config.yaml
inner_norm: false
moe: "top_k"
num_experts: 16
projector_out: 1024
Rows from block 4 of a small self-supervised image encoder, named by matrix and row number. Rows with one number belong to one neuron. Each number is 500 + 40 x the weight over its row's rms, rounded and kept within 0 to 999. All counts start at 0. Numbers have three digits each.
Before each neuron's rows are labels from the 100 images, of 14976, where the neuron reaches its highest value: "peak at" is the part of the image that holds the peak. Only what is clearly more common there than usual is listed. The data: microscope photos of single blood and bone marrow cells. In brackets: how many of the 100.
# fc1: MLP up (model.blocks.4.mlp.fc1.weight, 768x192), inputs 0-95
# fc2: MLP down (model.blocks.4.mlp.fc2.weight, 192x768, transposed), outputs 0-95

peak at: top left (32)
fc1.135:552486512530461526496537481451510535554479472531473470449412541496484517520533470431544449458454498459557507506476522473547492502441543415563497514505462495449456520448567450512463501532480487453467478506429432571528559524491544501456492495415419410558443523458446546444537499477466512499
fc2.135:500518519492566552506503547565528523563428490476562518432540503498545419552506525520486451524543469486531444541507432421522557452485485507623486433511427498436454561548453516528502532542505496495492484526476473494538502495491497465520561464485468476521495503506538512534565503556501486418

peak at: middle left (41)
fc1.298:447525480498489455504556490586528461506462457531514467489472470582541505512588445456534472464440476547506464556543516480472549511455574520482470486506421473475503443497541545510410525437456512565535508486472531501441482469447450460407494506532501513581520511470494514453416431506490456505
fc2.298:473531600506462506487539507466537544442546515535587502509509497426399491479493479489515450525496496475523453527480556431529485483574537570503509514517581482480483540517516421486516555474472480458422444408469473526636513467498485450507487478473436520478451481386493488509516462548546467519

peak at: bottom left (32)
fc1.305:473554468494434484479502509488484502428474542460493445498478523517456602459409446512468531479503460429432498516553496474446484521510431547377547553537461511529557472491479455519522484530527465525445540455540461550519533517511500522477540567405520511480507501501485486470503506524485494495
fc2.305:456439462512457506531497455468516490519484521491501483472517442551500508520443536498407527545532481536490507507566507459494522510500432570421580455483510567561529537494506493513535477553547452496489537500535517467470491501528425567541533547485511534533595439546464525452540501520536483499

peak at: centre (44); middle right (35)
fc1.24:467539537516488494520580552447469528507442487531499475500448538528492526492506536487520515552442451529477469501548502448470523519537578490515477432538458468582569486461520501520518543479565495506517480464462446527576571462455524499513409547490473504604512499499450523492529435489604454491
fc2.24:535451437521485447470562499551492457479458476574457523476508548484504495479525490522542528541470539437482534482502458570458482471494505516448475557501520453554550477559491555528468466504529552512545474534494500477456484513481469520436439494540522548533502469528496545485481567458546529448

peak at: top left (34)
fc1.497:461466460553468504483491466537409454541529480518508482560530452549484511592558519449474514471490578511452509519522438512560526578498515530510517472522444512494546487488506474508483520533561530523503613473474470511435488487505503543402527479505479542454521436605492633483479564509483510492
fc2.497:560447435465539511540525501490499506452485519537486436563503466498569514486589452522507526494527553535476526433494526459529446546504538470452513504519473549534449493477486458408465490479418499441498444561509552508473514489570485529484505509523528502452478566532429403549470477487482534594

peak at: bottom right (32)
fc1.522:506490415520512576528488521551518468557531429516513500405535459444461478499461484560458534497568469525540501514531456428529509461509457481495461470536510486565520466519506470478440491501573510488512559552525498495500570555499523468523438450564561460510536477608517450502455493489509460503
fc2.522:544479486516461456509523474487557476433465495508537465530479490485455613452482500495520499470506500425481583458498586553497536460551562521428480484558481518586506505507493467438539493472566510441483493474473507490490564515515439564470425463468441530504513519536459421494525487525517491478

peak at: top centre (61)
fc1.212:498458451558492522506511460466478544447492473483466515552507460589502471498455558463462542469574502487491558475495523492512455547412544421445493520462536546537481544426497508469477433508471493427500461473489520463541518568529426497469447550413535527425494514514525543471567569464463447517
fc2.212:526517585587528518463540491509492533473453435545519512502507512547498493530579508529521497530469529497515517503479465536488483551507547516510455512480458471540474518483472522567475521482487534459501495481473486519566482478526475528475451465496458560446490527417474462515393493486463541498

peak at: top centre (32)
fc1.631:494502521525477599555447535439514568520569469484490521498475417547508498445472452513524569443543498438442512460535505531581468467458489443504447497517487509534462471490550430470533480530569460471515464485549497504521547457569535515537510466527479447565466470510440426530480494497483472572
fc2.631:509513573589608524507509528587423521522471501501451537492579540532471469497514484522544462449422481494439529504550482480446521533490475511545469440556449473501501514536487514553493527476372542522525453522518494498471542521485578492542511486439512479527440553402551548509421491506535450445

peak at: centre (41)
fc1.641:453479558565487507505536493508548506524491503498459443574448481507501545521509478469475505467493481467456504476506468541521508453530486470476540534470456479557488581493557551453491540523469437488522498439488539574477574487519490521477485457543454514490480503529509558417535450549551475483
fc2.641:469469526531479466489548498530544562491484454524403525486469524512453470487510437490499534487468520479544554494500518537529466511494519475450465537486463463502516453551488544530446509459503512560485512497496495519448525495523458466484493489491482513534515484481496541445467562443500477532

peak at: bottom left (40)
fc1.170:541528414478518478455463440451528556526462464503526510544423496556422552435554384546414499534514442498495514472588519560472505502511464523510442477451451491528506481481492498521547483462522594548568531487540532471532471472455460537466495499547477525493530430528387460532536532504482474468
fc2.170:494460490522510535507466498540505563480511454503398471438525448546438501479479443506493543485500501484548507478488497519532437556456561499527542519511561475535522500483536513473484486539542523551566502476478434433463584435516456500482475511530536463550550454509545476459507584433478482591

peak at: middle left (66)
fc1.26:511515508522484572540516551478549423484511502431413459567449509492469435542545526531507553573555504545481597482463461453535436426465570497483532550467568518511543498471523532502526498461502470451476507444521544549521445521549459471447518492541468523461439505537495549509463536533488473555
fc2.26:532482490442536461486516460470493527459488529491462490406505525556558534514478550494502460446527512500502496483534483523517501538546525531518477431544411513459450464481520462515542489500427571494464487535525493467467419454560510542469560527460564472557511542568490528484551500516474514439

peak at: top left (36)
fc1.177:551582419525543533516491500462469520462449501525411552489435440586459524469533527487485497508563527455495561520495474486538536472504557573437531528484477537540541571447464526548559513520588538543531538579497547500539527570508449483536493502536452506454478509547538553538480506460488430466
fc2.177:523472497549501504532540470530522498540438521454491524463485521437502460469507473509489439406428518491526523494538541506425523475491482555464464503507513494448507449513491482473507524538508562507546445514466531420446522480503511451471524465491497497539474447505536554449527533490529476403

peak at: middle left (47)
fc1.695:477483515524510491499612489564519463496423491495477509553461517551537496428631463475493551534432470586462525503475534497449550495480519482479497512469461456519505482524527538540450464479470553568509487456506574488503520512457481486408537486561528500478485521468412533483456463480536485565
fc2.695:478545592482495475506512483441531576446519509512551494503490490472360526445443496479532452494475493486474479527491565436498486505526496580513521525543558500492514542493521443518542572511458422444390467429483536506545540446487553456512492472455453480530467466404499559468519461549594458498

peak at: centre (27)
fc1.507:521437500535558488500554443478516523441448496537554463529476556502475568473488470505535507485482493473465483461465521555488468509522475551447469467537480533571546586500529545530475553425569505467535490550479441514488527473521508563504501479491506569473488490484480488464538542518529463419
fc2.507:497432482533517568540488525557440523505475455518451495456497508500475484490486483563509523501522541474512515523510471483567539493489491543505468469481414488528505556501447505516466524512520474484538451536556515546462509513466441529619519439499482534509538498524490503502530450485572479448

peak at: top centre (65)
fc1.757:558522479486490572575557496510511506515475432411550453507438473563498503488480464473483540442587529506504508451535527497516450444447556501516511488456438532526486479427511408459520534521465493485497489439559450442511536476579513454505554471464539440539433423568470398512502477519516473558
fc2.757:486512546534498494468511532515450543492552496484441507490533511493476495555456491495479511571546504440486549574553458543533509434539500521512485435560432500493511530504530531534524553530474504532505538511505472557507466490522482514450511495476456546513495489494548619509504454523552407491

peak at: top centre (65)
fc1.667:515543511472475524553446491478512525503494467433466458535493428557453489491472417517483549502456481446464554524535526490569461559444481476537402438510491516510507507420543461529556585515533492515567454473489513459459519467569466467564503473507484488553444434511476481566507514527583475603
fc2.667:503552514531557514467522492476410443499497507511482554514462578441511492521467509536505482465512420504491524524484480487411525440511547478515468465596493455456530409597469503514496513504462546509542478575481474513570486514474506508437447474514521524546458552450586539460488494543506484381

peak at: middle left (51)
fc1.66:467504470512482537529524489477561551517451457483585500504418446550500530472526528474482478465526547534471503483541528465535458447492530426534549485463460494532477463497461468500511499499472463477472512431490531440532497465474516508448514548515561465558478459545527492535561415464476441514
fc2.66:441531481548497458480532533525505477474515511525427497472571542459440534494466461522451529593522434456396547524521558532477501440478421516520518516544539474488524562514557576488533561489553469529465545522473529516440528539464421615472495498449465521498508488469515559474563478558530463482

peak at: top centre (59)
fc1.643:481502510545527469495526435507475444484520472495521491553468520557506500459517575476524547517516547487497488514546450480442525468501537480490510450466493501579525571434564480526506472492452502453429477464536479482592485514529491482430468529437418488459523462501420490551489464577482479470
fc2.643:489479510507553513455527525464503461510519483575511528544472547525529482484624516516486487475435495500473454461431524560422465554519482496525498580465534490497513442500502531498443456540516521569524481557533505448502511481452512485445469538520545493460539496483445522428423549441451528500

peak at: top left (42)
fc1.555:552559464523465515516511462436584478518488502481518515537396473513473536438549445520470502562505485512511540454609500542550481490558508495491501478432500512532535520464575555515526440502556555508501511432514517462542518455448489534460488489419467478513505462522444567480570525412536524518
fc2.555:557508487532536519487553486558504498484478442537470535468457500503429488486516519521490479535481579485548562501455431510533474495494527496505489521473499448504516505474477534509470492531524544505536509487472482472490545518435483476475429465540538519515535503482517513464519513441523518455

peak at: centre (26)
fc1.136:436483475561450484470472503497510480530447514541480503561452553479488531509505537508496519472485463527458536487510501579529525434474551467431513531546520443568544521514460575457464529506502530532467512494470522528519532503432495596439434470540540567475456529420447485433516503502520433506
fc2.136:504402465489493522502473533522582483596465456516462499429433507627533514471509527527493516455479582517540513520455486479607488566467510449502485483462443549483480510472526469572523524533545465461474519548534480452488504445566483492500511513550470453491526538592506460456547489473469501537

peak at: top centre (30)
fc1.413:469509504489463515493520496501437460537555417452507502604543439517418549485463497558529487481515446450524535485546558493496560507530538436481512505529453519552450443492474499534562464568498462542514525429553432460525541509538441526474422476487436496569466453519534395530508513488494465457
fc2.413:424484561596480509454417562535435558524509506523471540460542513476494475495440502505527548460490517449483530577487477530476576475481528533541452485559456449498481504525493491564471528495510511510530529448545510545512541489473532524520504494472478488554466478503562508500426447494556411501

peak at: bottom left (32)
fc1.48:513552452564502555515457473529501496479514454437467458437531445538470546540507476458521458489424483541474571511486548455472470448485460490497495464444457493462570525518511451457448557555550444533523467484474466478507543514453512567513456503448441504445556536430476488546513573540519496424
fc2.48:425526492521493483455508520508512516554430484526511537498513565483563437486524548506547481505463498440493547506548533545444455494423487519504505482468479459482558504493559551480460512488471461545525601516450437430561477512451525435507561471480456445506415457505459539467439524525499500574

peak at: middle left (28)
fc1.375:517465504440478568578575544510571493511489431437533493534437440523519467517587453526460480540492536522473465519505542488481509456516575490523536428485487469544436479509480467469444520533507529474470498456517504450561540429495498426505521476553540481529433457505431406568451500540478473467
fc2.375:496490540576454490473525521527519538462540459483486506477532509470445510534528470507468540569534531423480516554539502491531530500546491536528457499495476529527506575492525548509552518516529447504456516470506472586460485496529415555464486463460433569511540475516521601508488486554525414501

peak at: bottom left (32)
fc1.75:501521484492497540572462503544545437552496417449445544451550431448491527538532478540515532513471540456499497517532452509536529454512541435554455499467497541565495523430462432494514504479551496477489455481521468492480499533527441430474514440509523433479532455504554461495555530506484425488
fc2.75:472484537517454429496525507455522483430477490547524482515508477438511526491518510498502497570499490450504536489470563488493497462483533526437410529521546516531495487513507516445504499502539501439502545555536486521551544533526442528483394485505454549456525534475429428475472473530502494432

peak at: centre (28)
fc1.207:521405458501426461526450424565440505488528469532623576429481500511476536520460498546482513421506515464510442555505542547487533514564477459477497465501474522488484469506570518458426524495484487507429573483512460517498519442493510505494478519466546469483489448493501447500492460500442471428
fc2.207:521509422458492470494576515501553524506507499497408467452460502581532523538521429501465483561497519525514517415517463502546431579398484509491546499510467490498475515456533479483475510522560520558521551480469518465425497474518484511490576582445570429584461496543495494436573573418507476543

peak at: top centre (34)
fc1.101:481531519540552420466521457453469437429506465420494531517518430487470499447477439435453557448543492459450545466554535541478488497597524484421496493511488527587503536465507476534467520503445553538462478398527518534525487514483481458458432536499446483473500434533479523498448515560531475517
fc2.101:495444453470513578560523504525554515558467497513515510514475447556524469528516542496451502502524515538490498492544495404529482543443428567484568452476486562547473528468494465515498465531531452488502463528525512479437527495539458508521539514503488476526566457564437506493514505500505523513

peak at: centre (82)
fc1.193:455546422493517477534478519533495525476518495487448526470531555489492498562471550473454502539579505476464530636574524441507560490542531497462489524485470509557471547497524451513536481458593546496536497552477489541494470534464465482447382509461531575554521542561521467485461516499533431473
fc2.193:482494483538447476516487471556481425558495494447545550534568495440522472537526555536500500499496474442527516490522456539423530509525467500525494561437529470491587474493513548530479474494468483565487495480471436508431509540448507488427519457530498534480531447496586568511445606492438541505