Rows from block 8 of a small self-supervised image encoder, named by matrix and row number. Rows with one number belong to one neuron. Each number is 128 + 24 x the weight over its row's rms, rounded and kept within 0 to 255. All counts start at 0. Numbers have three digits each. After the name is the row's rms in percent of the matrix's.
After each neuron's rows are labels from the 100 images, of 14976, where the neuron reaches its highest value: "strongest on" is what is common among them. Only what is clearly more common there than usual is listed. The data: microscope photos of single blood and bone marrow cells.
# fc1: MLP up (model.blocks.8.mlp.fc1.weight, 768x192), inputs 48-95
# fc2: MLP down (model.blocks.8.mlp.fc2.weight, 192x768, transposed), outputs 48-95

fc1.212 088:116177156148109107153111127070148130111143151120111165134119108129167190165139122112147083095149119156117159159159108114145117133118162134136125
fc2.212 044:116133089130092106104123117155131155118082142110106163111124142122154135101125165124169125160125108130119094129146118122101169115082150112149144
strongest on: cell type: lymphocyte; smear: peripheral blood

fc1.697 081:117096115134157103115129118101126126091134116135131113128099138152114131142147174158139083095103081152154099126106111168130143091162144094160097
fc2.697 062:126112176167115144123152134115134128102147121110115116139103118118095127096097153083115134141130113116125137132147150128142132134194144113127134
strongest on: cell type: plasma cell; cell type: erythroblast

fc1.61 121:162132136135168126157147132114110084120149116132113116143128103148132114127117135113127098129104115068141135125128108108152111112121160169101101
fc2.61 136:139113138126133107138149104137089104156089118141140110098137091129156095121105126118114144156120124127093180088147147139117157149157143104150135
strongest on: cell type: monocyte

fc1.224 114:102170145125144120123136152129146135111124106105143138142116150172164183161153097078184155089135101133174126153117144139173111110123139140131120
fc2.224 149:107080172145105124140159083077145138103124130116095116129100109152110160117110119098144156118136139147123141165153127139103122162192127136167158
strongest on: cell type: myeloblast; smear: peripheral blood

fc1.394 092:140094117137138121106098095114127116105169205103113136147128137132111096141099146104176161119120115128126152182117151134116139110131134135141130
fc2.394 092:112175115093112132135117151120168114133126089146118146139124137127113182136109123169087117085124119127134098136148084146131087115134127137131075
strongest on: cell type: artefact

fc1.155 079:136117115097111114135130169097136148151123103137122140151081120143140173158142157096120118112144156121167075141139138128113117117094128097104155
fc2.155 043:110178157164099109100166170122132152129155127138116116110097103126109152096126169075133131139141073123128162114142129129166111139156145116122146
strongest on: cell type: plasma cell

fc1.28 117:138122156111144140131117124125126142120097128141101109103068084137153176125090108096161143097072147111153184140114096164100115138108132110145110
fc2.28 100:142140117142133141104124119155107123125160206110119149144123176126108077148147119137154121136127150142149125156086149117134137117114128152106127
strongest on: cell type: platelet; smear: peripheral blood

fc1.648 123:117137101085181128120140143142142081144100080140122114118135118148141124108128126148125105122141114086167102106163103112129158110088139113122108
fc2.648 138:139177125139132140105140110137150160119148131127139145142147159145155159136160099079168145097126130126163144142114128148180093153127145137114128
strongest on: cell type: promyelocyte

fc1.232 077:131151104125120139130094167106150106132129146100070124152090113122138127106145133121141159143161133108153168127142148089093117134128177132129184
fc2.232 048:135121180136140154108159113127119103105131113124097155143097133069082147135144154084109102122113133142118135132131136099115105140187143108156133
strongest on: cell type: eosinophil; cell type: blast

fc1.614 123:130094155142149150141115129115068116138139172115124136164093109134126102149140138119109133115101147153146128150099170093096182122135127133127182
fc2.614 134:121160139137118156122138113115153130134146142125096130171091130147130157146145082092153112112120119150137175161085145150148060161156139153127162
strongest on: cell type: segmented neutrophil; smear: peripheral blood

fc1.122 085:149146155121148158124163117083114157124162139121112152112140119115159163158127100120166151093169081124109147099147132129133118068093125158156140
fc2.122 055:155116142157157154141140149136101138118120139116142094132104131147142080123124140106165124122139121111157121125142133140166168105159135151104158
strongest on: cell type: proerythroblast

fc1.662 106:127119171147134148104115115115113158109159152074100118121112143126121179130168129083183138132151112150132111128139131084112123120124172145114112
fc2.662 102:142094152151139146136138136088106111112134125100098086135086109142111112137115147119124112110135127137120098137135134103102160095182126152132162
strongest on: cell type: proerythroblast; cell type: blast

fc1.108 095:154085144121162105148142106109080119123119123141123148091119169073100145159100120123130142117080166146141127140112125085100127116159144138158130
fc2.108 078:118175143116104114091143143140126135118137132128123159136158156093113163140116139131099139141119120149091169117100118133139080141129148105143124
strongest on: cell type: lymphocyte

fc1.138 092:134099130148145143163110129131162141138134157126085129137125107128156161118121142105155109127124076107158157159127151140128122128124162129106139
fc2.138 043:103152152144128126113125123124144120118163069143126120159140134134097177101127125081125118145135140129147146150129172119132077149183160111148120
strongest on: cell type: eosinophil; smear: peripheral blood

fc1.390 088:146121161140123121091133111093135154100142095160127142133105131109090098115136171102106086091150141126161106156098101106116145133122163100147106
fc2.390 048:116136137171131133135134184104129162140148157119137091151104119140148074112101162115127144138160103126122188126130172146165142153180151146093138
strongest on: cell type: plasma cell

fc1.237 096:131102174089155152136123146109121106123114112113120123136101142078114131142180118116099063117146109176148147149107141081091133114141103121148132
fc2.237 069:106166147174153157136168140164129134122124086124129129140161125091121207108139141084130122111119155105166111147143140115138133127164139141116109
strongest on: cell type: artefact; cell type: lymphocyte

fc1.75 098:121158107161170113111134164134137120116127134143100150110110126114148145087152175143153100103151157103173099110102159116101153096152158081111117
fc2.75 056:111168121119103120124140113121126127141121117156127141137129112138125125128133069126135109134134129176131216137114175162140074187156117145130125
strongest on: cell type: eosinophil; smear: peripheral blood

fc1.251 074:110147147115169123143134156154142141120169097146071150141084130126114099148123124155139114143090143119137167109111124142153144114163113117137147
fc2.251 057:133150162140129124099147165143127133113149116134085136154119118078096188112122167085121113130146102114110150109141119110125119105174169134150105
strongest on: cell type: promyelocyte

fc1.333 071:154122114143122123123140108118139147106127144108135130117114111097089103130097117138104127148180085162098103092162124108115143144149130166133114
fc2.333 039:126139122136204164155093118101146108107121078144149115112166161119132114151148117081133107126143122125123137164116139102157132139113144134131134
strongest on: smear: peripheral blood; cell type: monocyte

fc1.83 112:144141114110184160134142169126127129110121154136094148134095140114133119132165126115143108105133127138157099134124157101128166092131164092132106
fc2.83 126:132117120137135137136135126143143118106129092145136132141153141092087135119129115149104102156126162171117138151131170122111099166166107126112143
strongest on: cell type: lymphocyte

fc1.272 079:101132140130156164105106132121090077151143136155094155116122125093148179170124090111108143138110149107134130110097086123107116089161110132139136
fc2.272 037:108127114193127102140154145169137156144114152147158134141123150090126144100107151126139177176155139117095124130113163111108149146114126139104139
strongest on: cell type: eosinophil

fc1.102 103:131130147113128126114111142123142125105171142109118130135132151113149138173156154107133140124135097136134128123138125086157111089104177170149096
fc2.102 072:127105170139127139154145111086126125123121128112127097130068100159132118125109142086132144116136135114139113140141091136127144124164129160129160
strongest on: cell type: blast; cell type: proerythroblast

fc1.519 117:099149140109131131149157138123149138144129124115107129141114146142135174119134144090134134131094101108133161157119133128167103158163119169123165
fc2.519 136:142149128150165132144125130073101141126111086113129085124131113172174105144113138090179143107141101095152136118149122124151148115140145163129161
strongest on: cell type: blast; cell type: promyelocyte

fc1.357 097:154131166111138115098100119083144137097146139127124156102117152151138155109137142149178080119161104167143083140128131137144082093148101096175139
fc2.357 047:123124136136124118137141174140121128125112135107126107110167077096142065093095172128088120138132134120125136112142138137123182114128130106123108
strongest on: cell type: plasma cell

fc1.240 087:136174164128131133109155164145144133115162149094117101129172143145154099130128155089128135093124090128148145152134099098135145143103123172158102
fc2.240 076:118102115134097097129145116146124158138074129133109142106104101108150140079113156095164142144134106123133116089187129137098151135082150095133126
strongest on: cell type: erythroblast

fc1.564 072:156098121106102105090136147081132111111159115136110167129121139111163133126118137121094130138098147150115131131128173098097116138159141139132139
fc2.564 031:136160144132134156120161129165102156084093119101148101115175127104129137104130172130107134175142131113126129126166120115104126122156176124151164
strongest on: cell type: segmented neutrophil; smear: peripheral blood

fc1.568 083:152153152100126108153124161130121107130153100117106161159073158116104166159126143110119143149122112154095170120096118117154108108149158155126174
fc2.568 048:156137148135155137114146133129109137120122161109084115145086095123141126129158146060158092097123085118143151136127132102153148108140160151135141
strongest on: cell type: proerythroblast

fc1.356 068:098148138117103156101149148147098157130111150149151139137097120148139170157089119132101152131123114130118134107127111092100121149143123094097116
fc2.356 034:137105085153122120113116102119161158106128091153166133127154167107108171109141112112146116108126163162142084153094128141086116137090091087121117
strongest on: cell type: eosinophil

fc1.220 089:144175175155154140143160144117160109135145131120095109130130114130151145134111120097160102127112120111126101143142081130164074090098120178126135
fc2.220 058:141125149094116130146140112121117105124106106124174088086139088144164105141105116102109161126133086105118150113137107137154114149134128144109135
strongest on: cell type: promyelocyte; cell type: plasma cell

fc1.260 098:108142143123170148112141153084101122097179142109142150134126110133144165109144151113120159103131119132119149151128081130117127105185139151098122
fc2.260 104:120126153140117156117158118140125135107139138106154112135139142141149110131118125083142160144134119128130167134111132153153100176163119147110159
strongest on: cell type: proerythroblast

fc1.402 080:154164157111105135141095154138143147120173157112118152160130094105121165169133118110073089153138140149138094104095127121094138143173151143131113
fc2.402 031:142135087168166149149164132130152119119123112155133130134141129173178119130127096098171149109126156119175081148159162125161137114116119117127138
strongest on: smear: peripheral blood

fc1.511 115:147096091092098104140096129134158124150104119133124149133121136141128175165119126172142136112099166088127124084115095120086136109093101113138162
fc2.511 116:128129115194131140141115137147112141138136143102150114165135170122137099126123125129142152176151141120141105142099165115139151149132135130086167
strongest on: cell type: erythroblast

fc1.529 079:156139124148171140138140124095104135124096168139108105094101124157130156112132160067113151136107150164155112115133159149138154110144107172151155
fc2.529 046:120170140146142142096144124142149124119131079122102130144136109123131158106141136083163101125131128132146155137143099117161098137156155128142115
strongest on: cell type: lymphocyte; smear: peripheral blood

fc1.732 089:160139157139156149113114133117129109097120151141101127144121141120130154125147105130156100086087162114122121124109123096090133073144125166162107
fc2.732 055:116099115159110128133133137145132115105146157127129166137116163090109180123122133123114100127134138137119103137122157098088141136114115096143116
strongest on: cell type: lymphocyte; smear: peripheral blood

fc1.620 096:156156139100115141138154109092118116154086097127122147157096124102168209102131151110089085121110116094121110105135079086123148093113123120105154
fc2.620 050:124143105133118125112141115148157129120164085144149114114159108122098148108138130141127172141138132121105107106159121159145091143142151090127112
strongest on: smear: peripheral blood

fc1.16 108:108167146147119122117110130128125151120151146144103129121130118130152173141128135124167102073135134106157151117125092153130109132116151111131139
fc2.16 098:123130130142099110099120142137139138117148164140129130123090111128102102113142142130146160153151091120104132111125154152132109150128153076124139
strongest on: cell type: eosinophil; smear: peripheral blood; cell type: plasma cell

fc1.133 104:125116101115107145157119116118091118154140164110105143141154171132126143176117113130123144136096131116108168146083160135093142121111115147125155
fc2.133 105:115186082150116128133122150137156143157130105139152108167148155157165117126131114138144142149137105123151132118111146157194125142125149138096125
strongest on: cell type: lymphocyte

fc1.296 097:142130160084127152140104087120112105148103139088083135090133133135124167146145118091156090077109144120133177159136078146124137142104098107165109
fc2.296 067:128148106132104085106139099094113158141088120134130153091163134155151104133136116113169115126148134146134128129163122129135167124084131135143137
strongest on: cell type: platelet; smear: peripheral blood

fc1.19 113:133122117103150126110139123092148124132144126156111099074147102129116140139160147136158100104144110100176128146153103140100123138136117126121131
fc2.19 145:130128123163113110112107169097119138131187185105099116160082161153113063143110167147127139139158096138120174138111187122136153118126125153111182
strongest on: cell type: plasma cell; cell type: eosinophil

fc1.104 092:125136134119120138114154136127107133099128116099127132159131146142122136127173098082143103098175121163165128157089125127152100123141136093172125
fc2.104 054:104113116138134121142144171121124150139126136114113110132162097110135132095097171156113115116131124118121127113165127120098210110117112126134107
strongest on: cell type: lymphocyte

fc1.698 098:121103144125153136085154129139100136097136129114150168095141132088125120122105126127106076123157105128143074129128141135098122087153083107165152
fc2.698 081:123110163132117151115147088150139119094106103121169134102158151091114127121137098131097160158115147163122136136125105156126091169169140096153137
strongest on: cell type: erythroblast

fc1.438 098:158141113100112112144123169131065138127156145088148129142133144118118085181122106129094124080120127113134184107086142133162115135118101181076089
fc2.438 068:125113147115111120120151096126073085114099080140164124102174119127125107136116122122092103141108142154111128118139127118112139130163129101157121
strongest on: cell type: segmented neutrophil